A small image captioner, trained from scratch.
Model: 12.4M parameters, 64-pixel images, encoder arch resnet, encoder activation gelu, encoder widths [80, 128, 240, 416], decoder layers 8.
Training: 7600 steps, batches of 48.
Data: trained on photos with spoken descriptions (Open Images, Localized Narratives), 50862 training examples, 7.2 epochs.
Rows from block 3 of the text decoder, named by matrix and row number. Rows with one number belong to one attention dimension. Each number is 128 + 24 x the weight over its row's rms, rounded and kept within 0 to 255. All counts start at 0. After the name is the row's rms in percent of the matrix's.
# q: attention query, key and value (stacked) (decoder.blocks.3.attn.qkv.weight, 384x128, the q third), inputs 64-127
# k: attention query, key and value (stacked) (decoder.blocks.3.attn.qkv.weight, 384x128, the k third), inputs 64-127
q.5 103 [128 110 128 128 128 155 128 145 128 126 139 128 128 109 128 128 107 128 108 128  95 165  72 121 169 128 128  85 128 128 128 121  78 128 128 103 128 128 128 119 128 128 128 163 153 138 128 142 156 128 128 128 128  90 128  98 123 108  92 109 128 128 128 101]
q.6 102 [156 168 128  95 128 128 128 142  96 131 128 128 128 128 128 125  81 105 128 128 128 100 128 128  71 149  81 181 128 128 103 136 150 128 128 128 105 128 158 142 105 169 128 115 170 128 128 100 117 128 171 113 108 119 128 128 128 128 128 128 173 128 128 101]
q.7 098 [128 134 126 128 128 128 184 163 128 128 128  84  14  97  41 151 128 128 151 153 172 158 155 128 128 128 160  86 139 159  94  94 132 128 128 128 155 128  79 119  99 128 157 128 144 128 118 153 128  89 128 101 128 159 141 133 128 128 128 128 128 128 128 128]
q.8 091 [128 110 101 128 128 140 128 122 203 150 144 112 128 128 128 169 137 128 128 128  96 112 128 128 141 128 128 100 117 109 147  62 128 128 147 167 128 105 128 139 128 128 117 128 128 128 167 128 165 128 147 122 128 184 134 166 138 128 128 128 127 146  77 128]
q.9 095 [128 104 118 128 128 128 155 128 138 137 150 128 128 128  65 128  92 130  69 128 130 120 111 128 128 128 128 128 128 128 167 150  80 104 121 141  86 116 128 128 167  24 126 106 128 143 114 116 133 128 128 208 128 128  87 113 128 128 160 128 169 128 128 153]
q.10 095 [128 128 128 154 159 105 128 158 156 158 126 147 128 143 128 128 187 128 138 147 128 128 114 128 141 128 128 128 128 128 128 120 128 168 128 128 128 164 128 128  53 110 128 112 128 128  63  86 128  86 128 103 148 128 121 101 128  86  92 128 196 102 128 186]
q.11 089 [ 94 128 128 128 112 128 154  50 128 156 148 128 179 137 128 128 144 128 128 128 112 128 128 128 128 148 128 128 128 166 128  87 108 170 107 128 128 128 128 128 128  91 128 128 128 128 122 128  58 125 128 128 163 128 128 128 128 128 116 128 149 128 128 131]
q.12 109 [128 169 128 128 128 192  53 122 122 128 128  98 128 128  94  92  97 124 126 106 165 146 128  69 128 160 128 124 100 150 152 128 116 151 113 133 152 142 128 128 158 128 150  63 128 113 128 128 128 160 128 128 128 128 128 106 128 128 161 128 151 128 128 107]
q.13 086 [ 84 128 210 128 144 128 157 128 128 128 128 128  77 166 128 128 124 128 170 128 128 133 128 128  99 128 128 128 150 113 128  84 172 161 151 128 128 161 158 128 128 128 125  86 186 128 128 128 128 132 128 105 116 128  85 144 128 131 128 128 153 128 128 128]
q.14 111 [183 159 161 128 128  92  51 125 103  92 105 114 134  97 128 128 128 131 128 137 154 128  91 104 128 115 128 126 128 119 158 167 128 128 128 128 128 128 167 157 128 168 128 118 128 150 164 148 156 108 125 145 128 110 128 128 128  91  94 128 128 128 128 128]
q.15 102 [160 117 128 118 128 128 128 129 142 128 147 128 123 176 151 128 152 128  82 117 189 144 128 128 128 128 138 145 128 128 143 157 128 164 100 155 114 162 128 135 128 128 180 128 128 128 110 119 146 172 144  59 146 152 103 128 128 122  91 128 137 128 103 128]
q.16 100 [ 82 180 128 128 128 148 128 134  94 128  86 132 128 178 108 183 128 148  97 102 128 128 128 128 128 128 162 128  89 191 128 148 178 128  59 123 128 128 128 128 139 128 128 103 110 110 128  57 114 125 137  65 173 140 128 128 128 173 109 128 145 128 140 160]
q.17 089 [128 190 128 169 128 128  72 128 128 128 128 128 128 108 128 128 128 128 128 128 129 176 128  64 128 135 125 128 128 128 128 128 128 128 136 130 128 128 128 128  90  97 168 128 128 103 124 128 172  77 122 128 128 145  59 128 112 155 149 128 150 163 128 128]
q.18 078 [128 128  92 128 128 120 128 128 128  99  75 102 128  98 119 128 128 128 128 128 128 128  89 128 128 128 130 154 128 128 156 126 185 185 144 124 191 128 128 128 188 115 128 161 128 128  59 128 128  88 128 128 188 141 128 145 128  92 128 193 142 108 128 128]
q.19 090 [128 183  98 135 128 128 128  84 128 128 128 128 128 165 105 128 128 115 128  87 128 155 128 128 128  89 155 128  79 124 150 128 139 128  41 128 128  91 128 121 128 128 155 119 103 183 174 128  71 136 128 128 128 104 137 143 128 128 128 109 128 134 128 128]
q.20 099 [128 128 128  91  95 120 128  81  98  37 110 107 128 128 128 185 128 136 128 128 128 109 151 128 128 127 157  95 165 128 170 128 166 128 128 141 111 128 150 134 128 128  58 145 112 128 128 128 128 180 126 172 115 128 128 181 135 128 133 128 162 144 169 128]
q.21 097 [124 133 128 100 128  79 145 128 148 159 128 128 128 127 128 128 128 128 128 128 181 155 128 128  62  97 160 132 128 110 112 128 136 103 128 117 128 128 167 128  93 128 128 110  87 128 178  60 128 152 128  87 128  81  75 128 128 155 115 128 134 143 128 128]
q.22 093 [128 128  90 128 128 139 136 113 128 128 128  71 128 120 112 128 128 128 150 128 138 131 128 128 128 154 134 132 128 128 117 132 128 128 128 128 128 128  64 128 134 128 110  66 128 128  90 173 135  83 128 128  93  97 176 137 167 129 136 128  94 128 128 145]
q.23 094 [128 150 128 128 118 151 124 128 168 128 146 128  92 108 106 128 196 109 124  86  82 149  97 128 128 128  99 128 155 122 107 128 133 128 128 128 157 128 128 155 128 128 128 128 116 128 148 128 128 128 174 128 128 128 128 128 128 128 120 170  90  83 128 148]
q.24 100 [150 128 158 166 185  72 128 136 128 128 128 128 167  86 142 128  85 162 128 140 128 130 156 123 130 128 128 128 128 128  69 128 127  95 128 128 132 128  85 109 136 109 111 128 150 149 128 128  87  84 156 128 173 144  94  85  86 110  85 143 117 128 140  82]
q.25 097 [ 61 174 169 128 128 128 146 128 128 128 128  56  61 128 128 133 129 182 128 139 128 128 181 139 111 128 130 128 128  82 128 128 105 128 128  93 128 128 128 136 128 128 128 128  84 159 128 128 121 133 117 128 188 128  91  78 128 128 117 128 128 128 128 127]
q.26 111 [ 82 139 128 104 128 128 125 110 128 128 128 139 128  84 199 128 128 168 128 114 128 128 128 128 128  80 145 128 108 133 128 128 149 128 183 157 114  77 128 141 128 126 128 123 128 128 166 128 128 109 103 138 146 128 128 160 197 140 128 124 103 153 121 128]
q.27 096 [133 159 128 178 128 161 172 128 128 128 144 128  57 128 128 128 165 151 128 128 128 111 139 180 128 174 128 161 128 128 138 128 128 109 169 128 128 128 128 115 159 128 128 160 143  66  91 139 128 129  70 128 119  42 152 128 176 128 128 147 134 128 119 128]
q.28 106 [128 128 129 128 128 128 152 171 128 127 128 152 104  66 128 169  79 128 128 128 128 128 171 128 128 128  91 124 128 128 106  74 118 128 157 128  84 128  79 128 225 128  86 120 123 104 145 128 128 156 128 128 157 128 135 145 128 108 128 128 132 128 145 128]
q.29 086 [142 128 181 131 124 135  96 135 149 128 128 128 128 143 128 128 161 139 128 128 138 159 128 137 128 132 128 105 128 128 128 128 128 128 128 101  50 110 127 128 128 128 128 128 128 128 116 128 147 128 103  71 144 122 139 128 125 103  82 128  65 128 111 128]
q.30 095 [128 128 128 109 128 128  73 128 153 128 128 185 128 195 128 129 128  91 111 128 106 114 128 128 172  91 128 103 128 128 128 115 128 162 128 128 149 189 128 128 131 128 128 174  73 128 128  99 157 144 122 128 128 128 194 163 128 130 128 128 128 128 128 128]
q.31 093 [128 128 128 128 128 123 128 167 128  74  67 128 159 128 192 173 128 128 122 128 126 134 117 128 155 128 128 130 128 128  84 128 128 128 128 128 128 135  91  85 128 128 128 128 128 106 101 128  55 128 128 143 128 153 148 145 128 167 128 102 128  86 128 128]
q.32 090 [128 128 128 128 117 137 128 128 128 128 125 128 128 110 128 128 134 128 145 152 137 128 128 128  68 134 128  92 128  59 148 128 155  82 168 128 128 128 128 128 128 128 138 106 101 128 128  93 128 128 138  73 128 122 128 128 101 128 171 178 165 128 151 119]
q.33 103 [102 128  65 128 124 128  78 148  98 123 128 128 128 128 128 222 128 128 127 129 172  92 179 129 121 128 128  92 124 128 123 111 128 128 128 128 128 124  87 128 126 116 128 128 128 128 128  80  81  78  84 171 105 128  98 104 128 128 150 128  83 128 128 134]
q.34 110 [108 128 128  76 128 144 128 167 103  90 112 124 128 128  86 128 140 113 128 138 128 124 115 128 128 121 128 127 171 120 179 128 177 100 128 128 128 116 105 112 159 154 144 128  93 128 128 128 128 128 166 117  86 167 129 183 109 128 128  89 204 179 142 131]
q.35 098 [128 128 128 128 128 174 128 128 128 128 128  35 111 128 150 128  90 148 128 126 128 125 113  82  77 128 128 128 140 128 165 121 128 128 147 193 128  79  76 147 170 112 128 147  77 182 128 128 128 128  94 143 133  87 128 128 128 128 148 128 128  78 128 184]
q.36 102 [142 129 128 113 152 128 128 148 176  96 122 184 119 127 130 128  52  98 128 187  95 128 102 128 136 128 128  95 128 128 102 157 116 127 128 128 128  82 128 117 128 128 128 128 102  97 188 138 117 133 169 178 112 128 128 128 128 128  92 103  46 128 128 128]
q.37 103 [128 128  96 128 120 186 208 128 128 128 106 128 138 128 159 128 128 204 112 125 128 128 128 128 148  86 116 121 128 128 128 128 128 128  85 128 144 128 103 128 128  54 128 142 158  92 125 144 128 128 132 163 137 128 121 209 128 151 128 128 174 115 128 126]
q.38 101 [128 128 128 181 176 109 122 128 128 128 128 123 128 128 128  67 167  88 128 128 142 128 128 113 128 128 128  96 128 178  44 128 139 128 128 128 163  82 185 153 125 128  92 128 170 128 141 128 128 113 118 128 128 112 128 128 128 128 152 102 128 113 128 128]
q.39 103 [128 154  98 128 122 139 128 128 128 134 128 128 129 144 103 173 128 128 115 128 102 128 207 124 128 182 128 128  85 128 128 132 128 128 135 162 128 189 152 149  89 128 103 186 124 185 116 105 163 128 116 145 169  89 128 128 128  84  93 128 128  85 132 128]
q.40 100 [140 128 135 166  98 128 128 128 140 128 128 134 128 128 137 128 129 128 128 128 128 128 128 166 135 129 115 128 128 128  94 195  89  91 189 128  99 140 128 130 128  98 155 184 116 128 128 146 163 114  80 115 128 114 135 119 128 128 122 128 164 128 201 128]
q.41 097 [129  69 128 128 108 128 129 128 143 133 128 128 128 128 128 154  91 128  77 128 128 136  99 128 128 162 134  48 128 128 145 131 128 147 128 128 128 135 128 128 128 128  59 133 102 128 128 128 113 128 134 152 128 154 148 128 128 128 145 128 128 128 128 128]
q.42 114 [156 117 125 128 128  99  94 182 128 128 128 128 143 128  62 128 128 128 128  66 150 128 128 128 128 121 128 114 128 175 138 146 113 159 128 128 150 139 128 128 128 116 161 118 170 182 132 128 128 128 128  73 118 104  61 128 128 128 128 128 128 159 135  98]
q.43 098 [ 86 106 100 128 128 128 128 170  81 128 130 139 128 128 190 128 128 128 110 128 128 180 160 139 128 112  54 128 128 128 128 128 146 128 128 128 129 128 128 128 100  99  88 141 128  70 128 163 101 128 128 128 124 128 135 128 103 128 128 126  95 149 128 128]
q.44 117 [128 120 166 128 149 121 119 128 153 128 113  91  52 128 104  97 128 137 162 145 109  86 128 166 164 128 128 163 159  81 173 135 128 128 119 128 147 116 128  82 128 128 128 128 128 178 128  70 135 154 128 128 153 191 128 193 128 101  79 128 165 168 116 151]
q.45 119 [128 128 126 128 128 109 120  62 127 121 128 116  98 133 131 128 128 128 110 146 128 113 138 128 129 158 128 128 110 169 134 128 128 128 128 124  53  94 128 120 156 170 128 194 128 128 121 128 128 125 186 128 128 221 167 107 128 128 100 128 127 128 128 128]
q.46 090 [128 128 128 155 128 128  80 170 128 128 178 208 133 128 128 134 148  76 128 128 128 128  76 128 128 128 133 128 128  89 128 106 139 135 148 128 128 123 103 159 178 138 128 128 164 128 128 177 128 128  89 128 161  58  92 160 154 128 128  99 128 128 117 119]
q.47 099 [128 128 114 128 181  89 152 128 114 128 128 173 128 128 125 128 127 128 128  84 130 128 158 168 128 122 128 128 118 128 128  95 128 190 128 128 132 128 156 114  69 128 127  82 128 128 128 128 128 128 128 128 116 128 143  44 128 115 112 128 128 133 157 156]
q.48 104 [136 166 128 134 148 128 128 128 128 128 128 148 172 128 128 175  88 128 165 126 168 167 148 128 136 102 182 128  73 123 133 123  93  73 128 128 128 177 115 128 154 128  88  85 128 109 164 127 136 128 130  91 152 111 128 125 128 128 152 128 128 128 128 125]
q.49 111 [128 128 128 129 141 128 104 163 133 128 131 128  90 175 128 127 170 166 128 128 128 115 128 128  94 161 142 114 130 128 128 128  54 127 119 128 128 164  71 150 128 128 139 128 128 128 128 128 128 138  79 128 128 128 106 131 128 128 128 128 128  99  84 148]
q.50 103 [106  96 128 128  67 128 167  80 128 128 128 128 143 116 128 128 128 165 125 128 128 128 128 128 110 128  87 128 117 128 128  76 128 107 128 128  80 128 128 128 128 157  98 128 128 128 128 128 178 128 128 109 165 171 128  87 104 128 128 184 128 128 128  96]
q.51 117 [128 128 128 128 128  42 146 127 128 152 128 141 128  98 128 138 128 103 154 128 128 128 128 152 128  56  88 131 152 161 129  88 128 161  61  97 128 129 128 107 128 158  85 128 128 128 124 128 128 161  91 128 128 128 128 143 128 128 128 128 133 128 128 132]
q.52 107 [119 128 128 128 128 122 128 112 128 128 216  96 154 159 128 180 116  78 128 128 128 124 128 146 128 128 115 128 170 128 112 171 128 128 131 128 148  64  92 144  80 120 125  91 128 116 139 123 128 102 136 128 121 128 155 128  96 117 113 128 132 128 128 114]
q.53 115 [128 152 129 135 126 128 142 128 163 134 128 128 194 128 128 131 176 134 128 128  92 158  81 128 153 128 128 128 113 128 155 137 168 128 146 230 128  72 112 160  79 100 117 157 128 123 128  94  57  93 128  68 133 131 128 128 128  91 128 150 128 136 128 117]
q.54 111 [161  76 128 128  82 128  98  92 120  93 121 131  86  79 138 132 136 128 128 128 128 150 128  96 171 128 160 128 128  84 138 128 128 128 159 140 128 159 128  99 128 111 128 128 111 147  54 128 128  86 132 128 135  85 117 105 150 128  91 131 175  62 143 128]
q.55 111 [128 128 128 128 128  95 128 128 101 128 128 128 128 140 117 100 128 128 128 137 128 115 150 128 128 128 137 190 128 128  70  92 128 112  79 105 133 122  87 128 128 126 112 128 128 178 128 177 173 128 128 163 141 125 128 100 123 172 156 154 128 121 128 136]
q.56 091 [143 128 128 128 128 148 121 108 153 128 168 128 179 169  84 128 177 197 128 128 149 128 128 128 162 128 127  90 128 173 124 162 137  98 128 128 127 128 122 117 128 128 137 122 128 108 128  96 128 128 210 135 128 128 128 128 180 124 180 128 127 128 146 174]
k.5 094 [128 128 128 116 128 104 128 128 128 128 164  90 128 128 123 128 152 128 144 128 141 128 128 128 128 128 128  95 128 124 128 128 141 148 128 128 128 109 180 128 108 148 128 101  86 116 128 132 221 141 118 117 128 149 183 128 128 128 128 128 128 123  91 128]
k.6 108 [128 130 124 128 164 158 128 128 128 128 128 128 128 182 149 144 128 128 128 128 128 128  99 128 118 128 101  82 128 131 168 103 128 128 128 128 128 128 125 128 114  82 159 128 128  93  83 128 128 132 117 128 128 126 128 123 128 139 128 128  74 128 128 134]
k.7 108 [128  62 128 113 128 128 136 128 128 156 127  98 128  94  51  78 150 128 128 128 128 152 138 165 137 180 128 154 128 128 168 164 113 130 128 133 140 128 128 114 128 128 128 124 128 142 144  54 153 120 130 153 128 128 128 100 111 185 128 128 128 128 128 122]
k.8 087 [128 128 100 128 128 157  85 128 207 126 142 128  76 126 128 128 163  81 128 128 128 128 128 106 132 128 167 129 128 107 128 128  88  75 128 114 163 128  77 155 128 106 128  80 160 128 133 187 117 128 128 115 128 156 128 159 127  99 113 164 186 128 126 133]
k.9 091 [128 128 126 161  63 145 128 128 128 168 111 154 157 128 128 101 128 128  60  88 104 164 128 128 128 126 126 174 128 209 128 128 128 128 128 147 128 128 112 128 128 109 128 128 114 134 170 125 128 148 128 133 128 128 128 127 128 112 128 128 128 126 128 128]
k.10 093 [128 128 128 108 128  73 128 104 128 115 106  79 128 138 128 128 128 128 141  99 152 128 172 137 114 128 140 128 128  89  46 179 128 126 128 110 128 111 128 128 150  92 128 128 128 128 144 128 128 187 128 134 127 128 125 149 128 180 128 156  87 182 128  74]
k.11 104 [128 172 128 128 128 128  80 128 162 137 169 128 128 124 141  83 103 108  65 147 128 138 128 141 128 128 128 159  72 128 128 120 128 128 147 128 128 128 162 128 121 128 149 152 128 128 128 140  96 128 128 128  94  97 128 128 128 115  61 133 128 150 128 128]
k.12 080 [159 128 115 128 128 128 128 173 128 128 128 132 130 128 128 128 128 128 128 105  93  44 128 128 128 128 180 128 128 128 128 128 103 128 128 128 128 128 128  93 128 128  45 165 114 180 128 128 128 128  86 128 128 105 119  76 128 154 128 128 126 128 124 128]
k.13 097 [148 128 123  81 128 128 128 114 128  84 128 128 191  49 128 128 134 150 128 213 169 141 150 152 134 128 128 128 128 121 128 128 128 122 128 128 128 128 102  80 111 108 128 128 112 128 128 128 109 128 123 128 128  98 128 132 135  82 154 125 162 143 137 128]
k.14 095 [152  73 128 128 128 130 130 179 128 128 128 144 101  69 200 103 128  91 128  97 112 118 128 144  47 189 128 141 128 128 108 128 127 163  44 128 128 128 128 128 128 128 107 128 131 128  87 178 146 128 144 136 128  92 123 173 128  88 128 128 114 128 148 128]
k.15 112 [128 128 128 128 128 114 128  97 128 128 128 113 128 191 203 155 128 191 128 172  96 114 128 122 152 177  96  59  72 123 128 139 150 128 109 118 138 117 128 132 128 125 100 160 128 128 128 128 128 128 128 148 128 128 145 128 128 133 128 124 128 128 128 128]
k.16 109 [128 128 128 128 129 128  94 128 120 128 128 131 128 221 128 128 128 131 122 128 157 142 152 128 117  75  82 124 171 128 118  63  93 136 128 128 160 128 128 128 104 128 139 128 115 135 146 184 128  93 112 158  58 128 128 137 187 160 128 128 128 128 128  91]
k.17 101 [128 186  61 128 128 157 198 128 172 128 128 128 168 173 128 128 107 128 128 150  65 128 128 133 100 128 128 127 125 128 128 128 128  75 128 128 128 107  79 128 180 128 128 128 163 128 128 128 100 128 130 128 165 135 160 131 109 128 103 169 128 128 128 128]
k.18 100 [122 128 190 128 138 142 128 157 152 128 130  88 128 104 128 128 115 128 128 128 186 128 128 122 162 137 128  91 138 128 128 128 119  67  98 128 128 128 123 128 169 128 128 128 131 128 132 128 128 128  87 128 179 143 101  78 193 128 128 128 128 128  85 187]
k.19 094 [128  80 129  69 128  50 150 128 128 128 105 172 128 182 128 128 128 128 128 128 128  97 128 128 128 115 128 128 128 128 128 128 164 128 128 128 128 128 128 128 128 158 128 120 172 128 143  93  84 128 177 128 128 114 125 128 128 128 143 175 113 128 159 100]
k.20 101 [124 166 128 128  68 128 101 128 117  36  75 144 128  97 128 179 128 128 128 128 128  97  98 134 128 128 118 184 128 165 112  95 128 128 128 128 128 128 128 162 130 146 160 128 128 128 128 128 128 188 128 128 145 154  96 128 128 128 128 148 182 128 128 170]
k.21 097 [128 128 128 167 128 128  79 128 198 128 165 105 121  63 128 128  80 127 135 128 128  50 128  90 128 145 155 128 112 159 128 130 128 128 140 128 121 151 128 126 137  85 128 171 128 128 128 128 128 133 128 128  95 102 128 106 130 128 128 128 128 100 128 128]
k.22 092 [ 71 128 128 128 128 137 128 128 128 128 128 123 130  56  67 142 128 165 128  87 128 128 128  89  77 128 128 128 189 128 123 128  78 128 128 128 128 128 128 128 140 128  89 160 128 128 128  81 125 107 164 177 169 128  92 128  82  95 126 126 128 117 130 128]
k.23 091 [ 96  83 159 118 128 115 111  74 128 128 133 177 173  81 128 128 128 153 128 128 128 128 128 103 128 128 170 128 128 128 138 128 128 128 135 127 128 128  68 156 128 128 111  94 128 128 128 128 171 128 135 120  81 128 128 128 128 167 127 108 106 128 128 128]
k.24 109 [128 128 121 128  74  98 128 128  89 115 135 128 167 183 128 128 128 141 128 114 128 136 146 188 100 128  96 128 172 184 128 124 128 135  97 128 128  94 128 126 128 128 121 102 176 128 128 128 155 128 128 126 116 121 128 141 128 128 128 101 147  82 128 128]
k.25 097 [102 145 128 128 153 128 145 128 128 128  87  92  93  89  94  73 155 128 140 128 125 124 128 122 152 101 128 128 128 198 128 152 150 128 128 186 114 128 128 123 128 170 117 171 112 128 112 134 128 128 128 128 128  69 148 128 191 125 128  99 128 123 128  70]
k.26 099 [128 171 128 122 128 132 145 111 145 120 130 128 139 128 128 128 128 128  91 143  63 128 137 115  83 128 153 102 128 100 128  58 178 128 142 145 128 151 128  32 130 111 154 147 120 128 151 128 128 128 128 128  88 128 128 128 128 101 128 128 158 128 114 128]
k.27 099 [128 125  88  97 128 103 128 128 181 183 128  90 128  84 128 104 128 128 128 169 117 155 176 128 174 128 128 128 126 173 128 128  86 151 128 128 128 128 128 128 128  81 162 110  83 100 128 150 155  99 128 128 128 138 128  99 114 117 123 128 155 128 139 128]
k.28 100 [ 76 128 128  97  97 147 127  99 128 166 120 128 128 128 128 108 128 128 128 128 128 128 128 128 112 128 128  91 207 115 128 150 151 128 135 128 128 128 128 106 128 128 128 128 143  89 128 130  73 148 107  84 218 128 128 128 140 128 160 128 128 150 128 128]
k.29 091 [141 128 121 128 111  78 128 128 130 137 128 115 109 128 128 180 185 128 183  86 138 128 128 134 156 160 199 128 128 128 128 128 132 128 176 128 128 128 128 157 117 128  90 128 128  85 128 107 112 156 128 128 190 128 179 149 128 201 135 128 108 110 128 128]
k.30 099 [128 128 168 128 128 128  90 149 128 128 166 209 165 173 142 142 128 128 154 102 128 128 128  84 128 105 122 128  98 131  90 140 128 139 116 128 128 128  97  96 129  89 128 166 154 157 128 126 128 128 133 121 128 122 128 128 128 128 128 128  96 128  64 128]
k.31 091 [128 128 122 103 128 128 128 205 128 115  52 128 128 181 128 128 146 128 133 128 161 128 128 128 128 128 128 146 164 128 142 128 128  55 150 128 128 128 191 140 128 142 115 128 128 151 128 128 128 128 128 128  79 128 133 128 128 141 128 128 128 140 128 150]
k.32 104 [131 128 128 128 128 117 128 146 130 128 128 128 137 123 104 186 137 128 121 185 137 155  76 162 128  68 128 128 145 165 133 128 134 128 128 128 128 129 106 128 137 157  80 128 128 188 128 128 149 140 128 137 110 129 128 185  97 128 128  73 128 128 152 178]
k.33 117 [179  92 122 148 128 128 152 128 128 104 111 127 128 163 128  87 159 128 128 150 128 142  90 128  90 126  94 115 150 128 139 128 128 128 128 103 128 172 123 128 167 179 128 145 128 147 173 121 122 105 128 151 128 128 128 148 146  89 128 128  66 128 123 137]
k.34 091 [160  92 128 128 128 172 101 128 174 128 173 118 171 144 128 120  73 128 128  78  99 128 128 196  75 128 122 104 128 128 128 128 128 118  80 128 136 120 145 114 104 128 128 158 128 180 176 128 162 128 128 123 100 117  32 128 128 128 128 128 128 128 168 128]
k.35 097 [128 142  93 114 128 128 128 193 133 197 128 128 146 128 133 128 128 128 117  93 115  55 128 128 128 122 128 145 128 128 128 146 128 174 128 128 128 128 128 128 128 128 152 138 128  64 128 128  80 128 128 100 128 128  94  80 128 169 128 128 161 128 128 128]
k.36 100 [128 128 128 142  95 128 128  81 128 154 128 145 101 128 128 109 166 169 128 128 128 104  99 128  98 112 128 128 159 132 140 128 128 128 159 128 128 120 128 128 128 102 128 152 141 151 128 128 151 128 138 128 128 175 130 147 128 114 143 223  89 128 128  51]
k.37 097 [128 128 143  93 128 124 122  83  92 128 128 128  86 176 143 148 128  92 128 135 128 110 102 129 128 106 128 128 128  94 139 128 101 128 128  67 128 128 105 128 113 124 165 161 110 128 128 128 128 123  83 128 189 128 128  96 128 128 100 128 103 128 133 128]
k.38 103 [183 110 168 155 128 128 128 149  65 128 128  90 128  73  99 128 188 113  67 128  89 128 128 128 128  93 128 128 154 121 128 128 128 149 112 128 145 128 128 128 128 128 104 128 113 108 128 128 188 134 103 128 128  87 128 146 128 128 141 128  67 128 122 128]
k.39 111 [ 95 152 136 175 109 155 128 149 128 128 160 141 116 106 136 128 128 128 178 128 144 128 125 128 136 128 114 128 109 188 128 161 151 128  80 200 128 140 117 128 128 128 147 128 128 128 135 118 128 117 128 110 128 198 110 128 128 128 100  91 156 157 128 126]
k.40 097 [140 158 128 128 128 128 105 128 128 128 128 104 128  99 105 206 128 108 113 128  53  78 128 158 128 130 128 128 128 128 128 128 128 128 178 147 128 123 155 111 146 135 128 128 128 103 128 157  96 128 192 122 128 145 128 128 138 128 139  81 110 128  77 135]
k.41 096 [130 141 128 128 128 128 148 162 137 122 128 128 128 122 174 121 164 167 128 128 128 128 134 122 128 128 128 128 128 160 203 131 197 176 163  92 138 128 190 131 128  53 124 104 102 128 144  80 128 128 128 128 128 128 128 125 132 128 120 128 180 128 157 128]
k.42 095 [176 128 128  77 128 137 168 128 128 129 128 150 128 142 241 128 106 124 128 128 102 193 177 128  98  99 121 128  87 102 131 150  71 128 114 165 128 128 128 130 101 128 128 128 128 128 123 133 128 128 128 128  94 128 128 128 128 128 122 108 128 121 128 128]
k.43 097 [115 128 128 128 227 128 128 128 128 139 140 128 128 151  91 128 151 169 128 128 183 162 154 128 122 100 128 128 128 138 128 128 135  89 123  87 128  97 128 159 101 128 145 128 128 128 128 128 129 128 128 160 128 108  91 128  96 128 123  87  87 128 181 128]
k.44 101 [128 128 159 128 177 153 145 145 128  98 128  59 132 128 128 128 128  97 139 128 128 133 141 128  85 128 156 175 128 156 128 128 128 128 128 128  63 150 128 145 128 103  56 164 115 128 128 128  91 147 137 129 128 128 128  96 128 170 128 128 213 154 135 128]
k.45 099 [152 128 128 128 128 128 104 128  81 112  85 107 128 128 128 128 128 128 128 128 114 128 128  84 149 151 108 126 151 199 128  96 164 128 128 128 128 137 104 128 128 103 174 128 147  94 128 168  99 112 128 137 128 128  96 128 128 128 108 128 128  78  97 148]
k.46 083 [147 112  91 135  39 128 166 128 150 172 120 136 128 128 128 157 128 128 152 214 138 128 143 128 128 168 128 128  94 189 128 128 128 113 128 153  88 128 113 128 128 128 128 128 128 128 122 128 128 128 190 128 143 128 128 133 137 128 148 122 128 128  46 128]
k.47 102 [128 145 155 128 142  88 128 131  90 128 128 111 128 128 128  75  95 117  98  66  90 129 107 128 128 142 128 165 128  88 128 165 136 128 126 128 139 134  85 128 128 128 106  77  93 173 128 128 128  85 128 128 135 163 122 128 128 128  99 128 112 102 128 153]
k.48 117 [128 111 128 176 133 128 128 151 131 116 117 103 128  83  77 128 135 128 128 131 128 126 128 128 128 178 128 128 128 127 159 128 170  98 128 128 167  88 128 128 128 101 128 128 164 155 128 118 128 128  80 128 128 126 128 165 177 112 149 148 202 128 128 122]
k.49 108 [128 103  91 156 111 128 128 146 172 128 128 128 125 128 128 172 128 117 128 187 128 128  95 128 128 138 128 128 128 128  75 128 107 128 128 137  86 128 153  76 200 128 146 179  63 111 129  82 128 128 109 128 128 107 156  91 128 128 137 128 128 138  61 128]
k.50 120 [128 130 128  79 163 128 128  71 128 128 128 128  91 128 155 145 144 126 128 132 191 128 115 128 201 129 137 104  94 128 151 128  92 128 128 138 113 128  96 128 148 128 137  84 107 153 145 128 156 128 143 128 157 128 166 128 128 154 155 128 141 128 128 128]
k.51 117 [117 104 131 128 128 165  85 113 128 142 105 101 128 128 104  98 150 128 128 110 138 161 128 171 106 176 171 128  91 166 173 128 159 124 128 158 130  94 128 127 155 156 128 128 128 128  85 128 128 142 152  95  56 100 128 128 128 128 128 181 114 147 128 128]
k.52 112 [113 128 165 169 128 108 132 128 128 195 128 144 128  75 128 128 142 128 128 128 169 115 141 115 128 128 101 128 128 132 128 128 128 128  91 128 128 128  99  56 114 131 128 128 128 128 128 139 129 128 139 149 101 157 128 160 100 128 171 128 128 158 128 128]
k.53 096 [128 128 128 160 135 126 178 128 128 128 104 128 128 178 128 128 150 185 128 214 128 128 150 128 128 128 102  75 123 128 130 128  98 177 152  63  63 128 128  91 128 128 128 128 131 103 128 169 128 128 131 128 130  88 124 186 128 176 128 113 128 128 142 122]
k.54 091 [128 128 128 128 128 128 108 123 128  89 124  76 153 128 128 175 128  93 128 128 145 132 100 128 128 111 125 128 128  85 108  96 128  77 128 128  96 156 197 123 165 128 136 128 128 128 128 128 162 128 128 171 128 128 128 128 130 128  50 128 128 116 116  79]
k.55 111 [146 128 128 106 128 128 128 188 128 128 168 128 128 128  81 128 156 128 128 107 128  98 128 128 123 128 128 128 128 128 128 178 128 163 128  73 110  58 168 103 128 128 172 138 119 128 120 154 116 128 133 128 128 118 128 128 128 128 163 128 123 128 128 144]
k.56 105 [128 121 128 213 162 171 128 128 102 128 119 128 128 149 135 162  88 144 128 128 128 118  99 128 128 153 109 134 140 128 216  59 128 128 128 128 105 128 148 128 128 111 128 118 132 141 162 105 128  94 109 128 128 158 128 128 138 117 142  96 199 141 172 128]